A small image classifier, trained from scratch.
Training: soap at rate 0.00099, held-out accuracy 79%.
Rows from block 7 of a small image classifier, named by matrix and row number. Rows with one number belong to one neuron. Each number is 128 + 24 x the weight over its row's rms, rounded and kept within 0 to 255. All counts start at 0. Numbers have three digits each.
After each neuron's rows are labels from the 100 images, of 14976, where the neuron reaches its highest value: "responds to" is what is common among them; "colour at peak" is the nearest of a few named colours to the mean colour under the peak. Only what is clearly more common there than usual is listed. The data: Sentinel-2 satellite tiles (TerraMesh). In brackets: how many of the 100, against the usual share in percent.
# fc1: MLP up (model.blocks.7.mlp.fc1.weight, 576x192), inputs 0-63
# fc2: MLP down (model.blocks.7.mlp.fc2.weight, 192x576, transposed), outputs 0-63

fc1.98:114103185149132140149132165105104117105126110088144130122109099081117119173092117124125136152149128145159178122163162080124135115169157148124156124114211107094095149100137118160110139168140139
fc2.98:130154136131138049154163163158123103171094147135135143088170100127120178048118089123161138062133116121103099134118111100141126130162125118110108128098145117160139153138102124125115132144151100
responds to: main land cover: crops (41 vs 20.2); main land cover: snow or ice (34 vs 14.6)
colour at peak: grey (63 vs 27.5)

fc1.231:152114146134129109149109145110143141108086125180133152158152143094131108113157141142122103149054140168136149161107162121131128109085123109117145125168146153126133117140135127131135157108086134
fc2.231:126097139151139134125138108099112133100171133148147154129147125109086135149103123156196117136108104143146168111112116145143123132163085126152142156055119129159155080072138154149129140115083120
responds to: bare ground (62 vs 24.3); main land cover: bare ground (53 vs 5.1)
colour at peak: pink (40 vs 8.8); orange (35 vs 3.4)

fc1.229:137172121122113130102146118127103112173166146067134155130136122109124133189114142111146110141181129124107107114147142117118140108173098148108095103108084137119142099151123136117106115085137156
fc2.229:160149115103106132120146168114117117137120064171099153124152113127143107098151114093104139175171108127145138109124139127143126131099125173159169141155165136101157126063150107185137130158093096
responds to: snow or ice (59 vs 20.6); main land cover: snow or ice (53 vs 14.6); main land cover: water (30 vs 11.2)
colour at peak: white (38 vs 3.7)

fc1.149:142155087166127152139147171083146110134154148091104091151141180140132120098104151115125134101142061142121138116125119113150140116100122158119068141140123132130144107105163108111104107169145089
fc2.149:142121117144107118117088097182119124125087142143146147110107138146120129128112126102148140150124128130119101121067124158099144096130117179142124119104121128113129166135165141128132126117090142
responds to: clouds (89 vs 15.5); main land cover: clouds (76 vs 2.5)
colour at peak: pink (27 vs 8.8)

fc1.560:098109144093119122111118122112104113141131153164125144110111131111081136115140159145129131143137147094132141077146146114135156167119123112091142143088137157136165119084130153080109129165127130
fc2.560:087150151127123121132162139147133137147114097092113158078143170130132146118111129099122162151108104126153106123124111167117136129133109140123142074172181149131107131119114118116131121126115170
responds to: main land cover: rangeland (64 vs 20.4)
colour at peak: brown (72 vs 38.7)

fc1.176:115121140098133126147159121094135133133113145100087107100140099148123100131125120137128105148134158113144166137110158166135147098136128104164167150154122131112117089095123146144113087133132152
fc2.176:173180110133080084096146123153088137114168154081100153112138116140107124117124106132117135143094105092163155172153114107115153134171146138166113125126095146124122109116132132152135148102175164
responds to: snow or ice (90 vs 20.6); main land cover: snow or ice (68 vs 14.6)
colour at peak: grey (56 vs 27.5)

fc1.32:132102121104172132155176129140112157139137143104124124106124120113122117065165129120133119122142160154142095178153122127141124114127118115154147146127159163119175164113151119175160135135166145
fc2.32:132110122166134109142103089091123105164148111113100096130115136102071137101149057106129132112105124114174120164113152147127147091099137099124132122131111100135141108113136126167128192138123139
responds to: built area (62 vs 37.5); main land cover: built area (42 vs 4.6)
colour at peak: brown (66 vs 38.7)

fc1.43:087159128115100108123114105143136067116150100162147126178109102101162175134099090117130101119099098119124117080169171105153084097107105156095133159086135095150130125122130101113173127107111139
fc2.43:126093091142112150137155119125156116124159106097128122128123159148124164147137140109202125136096135069160147094126175154130119132119122129120073113140095148124099108097109118118116114135101096
responds to: trees (99 vs 58.6); main land cover: trees (81 vs 19.6); clouds (69 vs 15.5)
colour at peak: black (71 vs 16.3)

fc1.172:145131146114121115112086123106141130101140112108109119088129117133111128080149112142122118144143117099113131118156171088138095146129143099138130121128122081148112137148144107130144126127126129
fc2.172:119160078124116138155107137141151141103152128119122114167119140168135126130147109114149099140126141099118134110142083142122108095138121132122153133097144153088111077077111063133153149113121119
responds to: main land cover: rangeland (91 vs 20.4)
colour at peak: red (27 vs 0.3); orange (26 vs 3.4)

fc1.378:063135116126094177148103147166113130086125095132158087098123109089131155151128146162120117140122138132111058090121106157137143114141155128121141119177120077115110107100127118140184086114083153
fc2.378:117131147123135100138132130142166154140105165120121081158139163143123111096090172093136135133127099133098130103169076136166112118161166141125124175118119142103116147134199116129162163122163139
responds to: crops (97 vs 38.9); main land cover: crops (85 vs 20.2); built area (70 vs 37.5)
colour at peak: pink (27 vs 8.8)

fc1.387:128167133142114165111099142127110148101132120120146176148152150132126104146130127126128114111116080131114134112119154102122108121107129129126118101170143109120104083136098172065099125152100148
fc2.387:110138153098138118127162121132141125185110147151122108115147118130135094142127078137139131169136120158153150132107133154097120132129131158119086103113145115112143126135147141134153111122091130
responds to: built area (88 vs 37.5); main land cover: built area (78 vs 4.6)
colour at peak: brown (70 vs 38.7)

fc1.167:123128123099124140148171147167157111150149132137130120117126118135118118154155115060190136155121134134143114071119104169113096143151126160166124151064106126103186140136097124076125100094137146
fc2.167:148158141133101105128140138128109137153168082113117124105130104098155124140154122105135103151113122175103141126138102142135109107121110122131140183133129133190138130116141072119134133110112134
responds to: main land cover: water (41 vs 11.2); main land cover: bare ground (25 vs 5.1)
colour at peak: orange (32 vs 3.4)

fc1.571:120132157088105153148147144144167152100144158152149116130150098167143158130115105105133164155093145151126120087146114133129098144122147125133144154094123118091129080098140104135099148127145128
fc2.571:137142148114121131115131134086117142131106158129147108176158134149165113153116069144118112119122106129110116091183118089116145125093141105116082109102106119145102141104104147106070124141134129
responds to: trees (94 vs 58.6); main land cover: trees (83 vs 19.6)
colour at peak: black (39 vs 16.3)

fc1.194:115191124128111163114090140119162093119136102154119136136125123111122133097144117134096095132112114123109146136144169132143110146149132108113139078143139130121076102115121155090111084124115139
fc2.194:165071123122126099153171147104143133158091118123082075120115120117074127128131088103113159112116127160121181119093153151113145113083099138143123131123131141160183161139170100122145145125156140
responds to: built area (94 vs 37.5); trees (89 vs 58.6); crops (77 vs 38.9); water (71 vs 40.5)
colour at peak: brown (70 vs 38.7)

fc1.409:153124111147078138133140141133135141105134137126148123115083182134126093131136130113128150102119133106189135112076130129120086132102155061104118151146145141112119139179112142113134118133107135
fc2.409:099090100096123150094108125124113125141102112096136122070176104125097124096147139110156107143160065148163124115119119155135168141138110102166130184110094093088129107085115086136133133170108125
responds to: trees (94 vs 58.6); main land cover: trees (65 vs 19.6); clouds (58 vs 15.5)
colour at peak: black (44 vs 16.3)

fc1.59:033101106098098153089079134180115115128092103116105112121136125137128126119182146094085079115137125122141126142094101155123123118092071135119112139140150124113098142102167119123133091129116089
fc2.59:113125095142109100068158142135111121110115116152135134125141115100133096128167125113200159131140177165129146120127106141115153113137108095103148113113130099151152119120085146133115105141149113
responds to: flooded vegetation (29 vs 10.2)
colour at peak: brown (67 vs 38.7)

fc1.494:142114144145112157123141192098142126161160134132090122090076131147078080109147118087160120175108126124096162131118134117095117134137174146158126126141138117132155153134155173138101143173155148
fc2.494:152142154135116126156118133099161090099128160126138126121157152166130113114115147054117131128155128134140158147113151109107113147099158175176147124129107096120136159159133122139102130121164107
responds to: crops (99 vs 38.9); main land cover: crops (96 vs 20.2); built area (70 vs 37.5)
colour at peak: pink (26 vs 8.8)

fc1.272:114115116115122144100111143091134140122163166144120142120125123109089115128137123135156124126119126161142134116133096098125144162114091144104115146149113116108144171122100145150178081070121129
fc2.272:106146125124105130125109132136127149126168116129144150174133101131067142174084138135186136122065078152112091146120144120137124125125087102191135171126147222153081129112102084136140135116114146
responds to: main land cover: trees (48 vs 19.6)
colour at peak: black (36 vs 16.3)

fc1.381:143103133129091141150112144090116141128145113126108144104125157142098120098133104152157120102117160148169103178144082107116141141108114140114119125126127176139136149153124151157152127158143111
fc2.381:132159127102111158131157110128120130097164115140138132121121151142125124152142103112152102101101127147128157136134057077122136148110085134135118100134139122136114153131131129134138146112102123
responds to: crops (84 vs 38.9); built area (78 vs 37.5); main land cover: crops (69 vs 20.2)
colour at peak: brown (64 vs 38.7)

fc1.177:117101120175122117140152117130133131133126104147099098170139136116153107092148145135140104130120091122072140146184079113091084121105156113091097147128087096129130118121159126118154103143114079
fc2.177:153102126142101125106146134147091128138122123169119142113095147127094142122161138130123110123140160109100147133055153112153161141094126142131102145135170135146151168143147153140101109087109128
responds to: clouds (88 vs 15.5); main land cover: clouds (80 vs 2.5)
colour at peak: pink (33 vs 8.8)

fc1.9:173087118150138145151147111135105136168118176141102108157134119180116091104125093117126126103138143153127156161105104146107143161165092076093116122135104114131154131135106124169145116121100092
fc2.9:149145170159133126162107140144113163138087110099119132186113102148208131158126145124176112120144122094136144079152116095124119122107100106133098173140119109147104118134114145104121119149116124
responds to: main land cover: trees (43 vs 19.6)
colour at peak: brown (64 vs 38.7)

fc1.298:124127133114100099119108129138111118131122133129186134070126131125123114101146136132129129167158101104092080069114101128135181106130139142131123127131121111133141154108136103135132059109147119
fc2.298:137142125135128097114114172149135103105144096116120100110114087072148134112129093120182081116185145149128127101140126117181143139123152120167160113138179103143105113158159104157146123163143117
responds to: crops (77 vs 38.9); built area (62 vs 37.5); main land cover: crops (57 vs 20.2)
colour at peak: brown (65 vs 38.7)

fc1.230:130117147089134124128121118096074136154115140149120085090103130106096102105110169086097105147129157113107108115127157125125152151122097120092141121136066133118128117127181134138120164168121151
fc2.230:153150161151174100122131107102137119132126132139089120100182152087160123133096127108153143157138126135109117130110149120131150107106103112139119102164132112138120101158130132162138108161100127
responds to: main land cover: rangeland (53 vs 20.4); flooded vegetation (37 vs 10.2)
colour at peak: brown (68 vs 38.7)

fc1.349:130092125124153104153168096101119144143127138133137069104121105127123134109130123147112137116142180128173129154126133146127143125132124136147133153110128138129154169150146106171141117113169105
fc2.349:105101153111100100164145122141141129173094142126149125125128111133099097101148076122141149120121089162147151111109136138120160133136147139121116104122134138126169168079127095134156104117105160
responds to: built area (88 vs 37.5); main land cover: built area (76 vs 4.6); water (67 vs 40.5); crops (64 vs 38.9)
colour at peak: brown (68 vs 38.7)

fc1.553:108087123119151115144136082153093123152116133128160139112129122149140171169126117110149172100137134120112067111095087138127149112143141148121119193113123136112170155139137086162098154122132140
fc2.553:217106150107160128128154138102143110131098157133107084088101139148106095137135111134166163138109151141128136124106122130119119159137128158103089132114116118136195160144146102126131113092136114
responds to: built area (94 vs 37.5); trees (90 vs 58.6); crops (80 vs 38.9); water (74 vs 40.5)
colour at peak: brown (67 vs 38.7)

fc1.547:104145126150107143103134127165109099094136120119108147138120108122127122134104124112112096107122147097082145077140108136079115097100125101154138109093128099169169141099142177131092127139141135
fc2.547:131168151109089140150117086149148141118164086117114072117112134136119134119182103150140093143109198085128123176117113124084106099100145152121151142098115145116116152121143180134153162118119141
responds to: clouds (40 vs 15.5)
colour at peak: black (35 vs 16.3)

fc1.556:093151105106100111109135119109175123126134139156090107111130131114165106128100090159107140114103137128144150188148120143188111138127133135162184137177151062162153132098140135110116128133154113
fc2.556:150094102069147159113148131122134134139134106138098105123120133123086136180103102132125094135137091177109080115128143139123123131120133133102111129147140114111140117054142141164138132154078143
responds to: water (96 vs 40.5); main land cover: water (85 vs 11.2); flooded vegetation (31 vs 10.2)
colour at peak: black (73 vs 16.3)

fc1.90:145119168164121113124113110106107095116144133100100141106111130125163112109143155154143114103145128120126168151117145095130143126134102126122150153148130134084122102137104153158153095098095139
fc2.90:151114129185128142108135154103142123119159116109137137173168169136138105144111088072159115123109089119136127190143118126158163150086110127196089136165122146116112128122123106167123136142120135
responds to: trees (94 vs 58.6); main land cover: trees (71 vs 19.6)
colour at peak: black (38 vs 16.3)

fc1.460:132135150130102082139139099139134184130116153120103155130170128161115104130126135172118172124161124154123136107118146151133159136150102128135130127104098162098105118160125131112151161119113097
fc2.460:099096109137143132119138128196112132116097118121127142101115124119162141177119119107215120085100102093138148126143097100121158114152158120157096120125135088121127136124159131115128129117114106
responds to: water (69 vs 40.5); main land cover: trees (43 vs 19.6); flooded vegetation (33 vs 10.2); main land cover: water (30 vs 11.2)
colour at peak: black (44 vs 16.3)

fc1.201:144115101090114095128127112129137127119170142122111097104134108095130080134165125140172156111087150124116146144139152120077061087146111132167130047105137100134152122112130146140130098135138134
fc2.201:151146130133121114060124129071143106099138092122133149095111083127115158119145158103123134141147118116118132127142087115158110142113156127126119110145136115138114145147101110160106095108172118
responds to: water (97 vs 40.5); main land cover: water (97 vs 11.2)
colour at peak: black (90 vs 16.3)

fc1.302:110126110119167136142147140161109135120154124162126153158123150110108125157089156126128151133110135146130134125120118161122165117122132106133120154134154171114151122105116145106116101115155140
fc2.302:097163086149116127163091132111146123121155115129131120165129118170139129135130100109127088126122116130114134109155091139147092116130129136090153131092115113112096080097089088105158137072142069
responds to: main land cover: rangeland (93 vs 20.4)
colour at peak: orange (34 vs 3.4); red (30 vs 0.3)

fc1.278:163115142155117112149129086130098113164126110113129108090125114172111159137106108112145134081114095147153087156122079123111106156118134113094135144137134163142124096135115121124169108088075164
fc2.278:126117140137110144142125118108161115144151129117152171128115112142163119122163120109120121120156166129142124150102150105145116131146147143152147154097122103121149169139089124134093137161129162
responds to: crops (93 vs 38.9); built area (91 vs 37.5); main land cover: crops (76 vs 20.2)
colour at peak: grey (56 vs 27.5)

fc1.82:133145128132152130095092157146142177170107124185107137130132120147086145128144119108154156131113142137124118097106093126122140117122147156145118116141064098100108172118119129148138153136126115
fc2.82:109110114173094127139148106124167091156140119096120092156161110095070199125127131130117147145126127115131138103085125133124141119102098146093147186167099134118116106137097134113093140098124127
responds to: snow or ice (92 vs 20.6); main land cover: snow or ice (56 vs 14.6)
colour at peak: pink (35 vs 8.8); white (31 vs 3.7)

fc1.557:080150062125128141143116119144094090138160123119166160128115151157123127143124137109065078123131105142122145129146103133132114131099112123092109137127129214128167137134098130120142108148130121
fc2.557:123167091092126133164103162166144148127168108119119119167137140143120177134124133146164115103141123096153121175117111112121130126150113150116126096132132123126080113128111093158078120111092163
responds to: main land cover: water (61 vs 11.2)
colour at peak: black (54 vs 16.3)

fc1.430:149148109112100110149119117136131124086139127094110111136150122135149141145130139101096165137121153104068129127126160186129084083144184126161101107146174092105103091112128146123134137134120139
fc2.430:080105124105146173160117121109147156135098079125140156120127136136120123106137143147105118158143104121131152163126128103096162087174137085108104137131133167125112144133139110116116131112099138
responds to: crops (71 vs 38.9); main land cover: crops (56 vs 20.2)
colour at peak: pink (36 vs 8.8)

fc1.130:102121145117109139161146133131156110151188141113107128155123084156107124116099107075112169114119096138131148093133083136161131116117149141138121159110104131124159134080119158087149127089140123
fc2.130:155095132093115107118131144132144140132153136114178134166124151159104077132115114149183124097151105143143109141144147118101140106134113127115099143101167169123093160120087173087095086127119160
responds to: main land cover: snow or ice (38 vs 14.6)
colour at peak: pink (25 vs 8.8)

fc1.308:134129091172128170149141155084140104113119182112107090130142196115119094114111131123093132121138061124110139122134136119151140112096117154098096154136112131123140090100128090102129099156155081
fc2.308:092114104179132102110101114156123122124129154146163138119127137129146120101109137085170129132096158090137074110112148141119143115145126183131118119109126134108135162143123159131079128119083115
responds to: clouds (100 vs 15.5); main land cover: clouds (74 vs 2.5)
colour at peak: grey (55 vs 27.5)

fc1.105:108082134161130146118153083143107120153155131110136125122117120115120126126124116109158148133130157134154092135085090158162159115133133135142124170088152124108146169148163084159162155145143166
fc2.105:126120131141105115127139097124154131143131140128082150141138120128134076116111124134143129160130125127151164165148097113106131116143123166141152119106108157157147147125130128126121135115119123
responds to: built area (100 vs 37.5); trees (88 vs 58.6); water (76 vs 40.5); crops (75 vs 38.9)
colour at peak: brown (68 vs 38.7)

fc1.431:178163108111141149120131145092148152136121129136132096152145143131153108105144129141122099116152095091105156146143169101122117161086134078147117115138125135143102068120102111048107117121140103
fc2.431:146095114125113120118126091108159119139109133120090137163111143128147090151128161131137095191120140110132180146159114119128132151159096162136144147108135136151137115130128106109102104100134087
responds to: built area (99 vs 37.5); crops (88 vs 38.9); main land cover: built area (69 vs 4.6)
colour at peak: brown (77 vs 38.7)

fc1.360:139143121126100149134177102132141157142091111145108147137155101099126156145134108142119139105155129140168107152142112130105164142117098107149142134127153131114117107113122095145152078124126168
fc2.360:107109136130141117132109149114155127087133074153132106112135129127150095120153075144132129134157111118140104094161105139135119129144147098151133119116089106151153104150117158140138148154132107
responds to: crops (84 vs 38.9); built area (71 vs 37.5); main land cover: crops (62 vs 20.2)
colour at peak: brown (69 vs 38.7)

fc1.329:171156142138113124152114116129105104087091121101160093129096123125069118133096165097106119138149133111067104104125153111111143158128104130097150102148104136120127147123145110134130130176100161
fc2.329:126149151106139143134155145127145135136140115176114102106180139114162159126131130139121140134169121162123112116155121111109156096086125079116127104162174131151147107146142112163126139179124114
responds to: main land cover: rangeland (51 vs 20.4); flooded vegetation (45 vs 10.2)
colour at peak: brown (81 vs 38.7)

fc1.469:142128109128120133119114116097112090123111130163172106166110099150114109124092106134156131121157105136107125136144125120087186101128109125109073115149112131107162134133139164084098142162099141
fc2.469:096118080156105156150182186090136106107137109156123127115159137134076156121098139124120133146141148145121145144112116127123096147129138111143143149159110111124113139107154128100135115089148147
responds to: snow or ice (99 vs 20.6); main land cover: snow or ice (99 vs 14.6)
colour at peak: white (49 vs 3.7); pink (37 vs 8.8)

fc1.448:121106079151156168131132111152135136184119129131124117123115207173137079137121131152105134134120105114107080107132106187125147156142094113073111135114156170158107095113121109093114147142150154
fc2.448:100138105150155158108129139092143105111119108119134103114118137104160119116103168166191070089118120140145101151139147151120129096103126109162124136142134098110071141103125149133107092125116137
responds to: clouds (44 vs 15.5); flooded vegetation (30 vs 10.2); main land cover: water (28 vs 11.2)
colour at peak: black (42 vs 16.3)

fc1.188:120121171073138100114116096179104147135134086151166164127114069144144147153147118128152129134128185123148118143114126140101112150154148097135172097129153149131106162148112148135139155096115178
fc2.188:107109109167116097101089111163118117114128158139163136118111139143117123105093142084153127131098152088124078113092144151108129125132128172135121102096111142110124166159124143129095145113074124
responds to: clouds (100 vs 15.5); main land cover: clouds (79 vs 2.5)
colour at peak: grey (58 vs 27.5)

fc1.365:083134128114119150113134133135099125161128132103146074092116136149114130131109140108142139073182130093129112092147113151119116117144133141135108124102096115140103155118153159123163101147170113
fc2.365:123100163128121137141161106091122124123153131113122117127153133075111100147097160124172121129118101145123166117109102133158119147141105089122124144115102137153162073071104140126123117087112121
responds to: bare ground (84 vs 24.3); main land cover: bare ground (67 vs 5.1)
colour at peak: orange (37 vs 3.4); pink (31 vs 8.8)

fc1.184:168076114161100140102123156126103133128132152126116099118159135122162113125100142069123108141146096097137128151149138123112140130114125085120124128123109123083140163114115138088145099109114090
fc2.184:150117172144074125122130140148113131131160125162130100163171178101145082106131113097125134133194160127121130139142138167098142165118146132106143133131146121113165113100164149133112133132135087
responds to: trees (99 vs 58.6); crops (87 vs 38.9); built area (80 vs 37.5); main land cover: trees (58 vs 19.6)
colour at peak: black (44 vs 16.3)

fc1.352:154118141149145135187125124121127079166086108144123119105120112143126098130101100146118148107121076155115076125140087159161135093149148119110104106127094135166168138100098156102105122103113117
fc2.352:142152107086137114116137187153110133129110120124115154108137091116106116088132162145167062142137123124156132110119129126114117093116130114091120132133169159160122122098108130165098127131103173
responds to: main land cover: rangeland (71 vs 20.4)
colour at peak: orange (31 vs 3.4)

fc1.196:125112138133134125141135124146111127144103093103143149136141098106145154154114121163163138114166160120155127191116124156115147137129127122154128084172144140113137183164142108126122104114108146
fc2.196:151139125122160112121165081091149161129116129123163097145143142179123099098113078147091177112106105120172109136170121102086140135149140109125099078121144121113114133118095164104118132116118139
responds to: trees (99 vs 58.6); main land cover: trees (89 vs 19.6)
colour at peak: black (55 vs 16.3)

fc1.133:101123137126177171090130150154148121104145109131138114164178126152151123142130108113091128095124115140138139119110141132080127149108120104132121104135115153080170106137167102110103125122127099
fc2.133:103162116123125174085116161132091130119136127117111122124151138161114112117132122103148120115135181184117141082095099139103089175122131112171167178112111117126155171132093135120089135117123156
responds to: bare ground (51 vs 24.3); main land cover: bare ground (29 vs 5.1)
colour at peak: orange (28 vs 3.4)

fc1.236:106107139169151134141130099107146168138071102113122120084114191111139128109153170117161146140129129126095099131108120140107126145146167098084108116127143127138143098177103141101074121126173131
fc2.236:123131072179099166115130141134118163142129127115113109136144110158138159105169122160165109128103101124178121121119177158123120127160132121166119154128123105102089113130172115124117135118125172
responds to: clouds (55 vs 15.5); main land cover: trees (49 vs 19.6)
colour at peak: black (58 vs 16.3)

fc1.57:110105150130086119193136139136139139155110163126120117125148131133149148172110137158118147175130122113109117137095160085171131080129144120125086094061126132124128144142125092121139183132124098
fc2.57:149135094157090113152153111125109168144119148151095156111130149141143129131108154131194128090113120133118118108101098127112144112120154135102161126116087082116131159115134154156131141128127110
responds to: main land cover: trees (44 vs 19.6); clouds (35 vs 15.5)
colour at peak: black (36 vs 16.3)

fc1.71:164115176153134119134126132120138113099110143135090109141115113157151147118130095122150097121137154141118146153159159086116140145140095189140121120164141110123157153133159158141121151103153109
fc2.71:129120183110115130147153128107097179100148089145127109114107152071165135168175096123131142139132161080130115146152096158089135142125115115135169098146160109104171086141111163141123175111074122
responds to: clouds (54 vs 15.5)
colour at peak: black (73 vs 16.3)

fc1.12:180156126152144131142177128131088118138127138123189138146089114153160139139123117134104114086113133150134112154157175146103155098144132112146123150142061154146150088134141104116134159164144176
fc2.12:121162138119160133164121120137139152130103091122122099140105131132122148139128133084199102108100122148119098121106092152164124107126107160159128125146109128079128149144164113171111131139142142
responds to: bare ground (94 vs 24.3); main land cover: bare ground (68 vs 5.1)
colour at peak: pink (79 vs 8.8)

fc1.7:121118102123145131128115108100137128122156158111174146124138150116121132119113162112126105152123090119089112100144137130121098181124148101085137139086148129122122146108113085113114120150122118
fc2.7:084129161081178147109122122132105134136153106125134090090151165121143184091107111149133167109160104138149114114138102121122144123125128120109136105157122106161122115114098125119110130166101130
responds to: main land cover: rangeland (53 vs 20.4)
colour at peak: brown (68 vs 38.7)

fc1.155:088174127116101126136078128102132126129109090150131115108124106123121146117136172146095095108104133111114172111140145143170136101143105123078127095174142114153094132137114139137114125137129107
fc2.155:100088130120084133116104094102133098118130143122090141137111141091060136122137069097109119100108128151154165161093181133141161132119100116182135117131133159156138135122176072150147149137109159
responds to: trees (95 vs 58.6); built area (90 vs 37.5); crops (82 vs 38.9); water (76 vs 40.5)
colour at peak: brown (74 vs 38.7)