From a checkpoint of a small image classifier: 7.37M parameters, patch size [4, 4].
Rows from block 9, named by matrix and row number. Each number is 128 + 32 x the weight over its row's rms, rounded and kept within 0 to 255. All counts start at 0. After the name is the row's rms in percent of the matrix's.
# dw: MLP depthwise 3x3 conv (model.blocks.9.mlp.dw.weight, 1152x1x3x3, trained with AdamW), a 3x3 kernel
dw.314 063 [110 190 111  79 148 160 117 149 108]
dw.315 132 [168 104 113 175 149  73  98 112 134]
dw.316 097 [119 138  89 144 141 161  72  95 170]
dw.317 048 [125 148 144  59 156  80 120 102 130]
dw.318 057 [143 142  97 143 156 146 123  58  89]
dw.319 064 [ 78 105 100 164 122  78  96 148 123]
dw.320 076 [131 129 121  71 174 153 160 139  83]
dw.321 120 [155 146 177 170 165 149 145 147 167]
dw.322 088 [109  82 114 120 116 113 110 186 178]
dw.323 089 [135 136  83 173  97 172 104 146 165]
dw.324 099 [124 125  94 107 195 139  85 152 106]
dw.325 037 [112 101 102  94 145 175 132 166  78]
dw.326 145 [ 87  82  90 103  93 101  96 122 111]
dw.327 114 [115  96  79 138 151 137  78 136  79]
dw.328 069 [138 179 110  71 125 123 170 100 109]
dw.329 149 [163 161 163 165 140 153 168 160 158]
dw.330 108 [117 121 118  89  60 159 128  90 110]
dw.331 148 [145 165 164 173 123 174 161 158 138]
dw.332 071 [103 141 159  81 185 111 161 111 109]
dw.333 110 [116  98 141 153  52 143 156 103 125]
dw.334 058 [154  99 157 176 135 161  99 142 176]
dw.335 124 [111 171  71 123 129 161  92 166 128]
dw.336 065 [160 159 162 111 126 169 133 178 167]
dw.337 086 [174  79 167 109 129 121 121 172 101]
dw.338 132 [131 133 131 124 138 127  75  66  80]
dw.339 064 [123 135  70 172  88 124 162 145 155]
dw.340 075 [169  98 116  97 174  73 127 114 139]
dw.341 031 [ 85  71 143 141  89  90 113 127 106]
dw.342 102 [ 64 114  85 137  94 130 144 152  98]
dw.343 072 [152  79 157 148 107  80 122 163  95]
dw.344 108 [163 167 153 155 141 173 136 157 173]
dw.345 070 [170  78 103 145  99 125 169 143 164]
dw.346 076 [111 107  89 100 141  72 103  84 109]
dw.347 101 [161 179 181 134 141 106 121 128  84]
dw.348 099 [119  95 123 163 208 130 146 134 116]
dw.349 102 [159 172 118 156 173 151 143 178 117]
dw.350 056 [190 140 173  91 128 101 152 123 104]
dw.351 086 [190  81 123  97 145 166 128 133 110]
dw.352 073 [139 172 168 167 159 158 104 167 138]
dw.353 084 [135 141 176 165  64 145 148 116 149]
dw.354 106 [149 104 109  98 189 123  88  89 129]
dw.355 125 [141 152  99 172 188 144  96 103 117]
dw.356 150 [ 82 114  78  92 110 112  97 127  88]
dw.357 084 [126 149 176 165 129 168 153 175 152]
dw.358 129 [140 169 157 170 134 101  88  79 122]
dw.359 129 [119 181 154  97  90  93 121 172 135]
dw.360 088 [ 98 121 158 140  47 124 135 148 142]
dw.361 027 [170 122 162  99 194 121  97 123 128]
dw.362 095 [103  85  74 109  97 117  89 103 138]
dw.363 085 [157 142 164 157  75  81 120 150 148]
dw.364 141 [125 147 160 165 174 160 165 155 163]
dw.365 093 [133  86 176 137 156  82 138  96 159]
dw.366 080 [123  95  90 100 103 152 150 186 156]
dw.367 121 [122  83  98  91  95 100  94  92 104]
dw.368 118 [144 177 144 157 175 122 161 168 106]
dw.369 070 [130  89  92 108  69 146 127  88 103]
dw.370 134 [144 169 135 144 139 180 178 154 160]
dw.371 132 [165 163 113 145 158 137 177 180 128]
dw.372 056 [152  90 126 157 121 159  83  70 132]
dw.373 124 [137  87 101 111 178 131  93 167  93]
dw.374 083 [132  85 150 123  80 123 152 175 170]
dw.375 074 [100 163 159 120 126  89 153 189 109]
dw.376 171 [ 84  84 111  84  92 124  92 124 107]
dw.377 105 [100  76 106 152  83  81 133 144 124]
dw.378 112 [126 127 105 106  82  84  89  92  93]
dw.379 119 [161 171 169 155 165 146 111 167 146]
dw.380 119 [132 148 193 162  90 126 170 117 140]
dw.381 038 [ 89 155  60 148  92 131 105 137 125]
dw.382 115 [ 80 134 119 121 161 110  93  77  89]
dw.383 073 [172 141 119  88  81  98 115 169 152]
dw.384 113 [160 142 146  76  73 145 167 141 134]
dw.385 079 [152 128 129 172 128 160 165 175 174]
dw.386 079 [164 102 142  95 147 119 125 133  54]
dw.387 106 [ 90 150 133  76 157 134 149 143  73]
dw.388 054 [158  79 125 138 179  95 120 100 164]
dw.389 084 [119  90 161 103  80 168 140  97 159]
dw.390 074 [ 85 111  83 100 100  95 152 116  89]
dw.391 107 [141  93  76 120 111 101  78  96 106]
dw.392 104 [169  83  76 133 116 103 163 134 100]
dw.393 049 [135 145 119 207 126 166 115 120 157]
dw.394 062 [158 135 130  51 146 155 157 113 143]
dw.395 071 [195 142 126 118  76 114 105 155 112]
dw.396 082 [166 133 113 109  49 133 145 150 139]
dw.397 055 [121  82 149 158 160 132  87  98  82]
dw.398 046 [151 125 156 105 139 170  56 142 136]
dw.399 038 [113 152 101 100 162 193 149 101 108]
dw.400 083 [ 97 133 170  96 143 122  76 123  79]
dw.401 085 [167  96 123  77 185 121 151 116 117]
dw.402 077 [162 194  72 133 120 131 120 113 114]
dw.403 118 [ 92  87  91 132 140 117 142 167 182]
dw.404 084 [158  95 169 134 101 124 119 102 191]
dw.405 081 [108 122 187  82 110 141 110  90 158]
dw.406 221 [155 168 153 172 156 168 153 159 147]
dw.407 156 [119  86  90  96  92  99 101  93  99]
dw.408 058 [115 127 141  79 126 175 119 165 180]
dw.409 065 [134 122 167 153 153 174 177 103  94]
dw.410 070 [124 119  91  91 132 184 172 120  92]
dw.411 091 [162 171 135 168 173 149 170 141 133]
dw.412 044 [106 102  96  82  92 124 147  84 163]
dw.413 077 [178 108 117 167 133  81 111 112  85]
dw.414 088 [171 130 150  71  92  93 131 159 140]
dw.415 089 [146 174  81 142 156 143  80 137  97]
dw.416 094 [170 114 103 175 117  93 155  94  92]
dw.417 060 [ 84 116 133  85 156 106 176 144  91]
dw.418 063 [145 190 155 158 120 122  88  98  97]
dw.419 114 [167  92  98 161 116 113 162 112  77]
dw.420 118 [ 92 157 116 106 174  93  87 120 164]
dw.421 130 [ 88 101 131  83  84 107 109 100  92]
dw.422 060 [114  73 155 191 106 148 134 109 125]
dw.423 076 [143 162 154 104  71  87 163 127 148]
dw.424 073 [165 115 105 105 202 156 134 112 118]
dw.425 089 [179 133 120 158 182 145 162 125  92]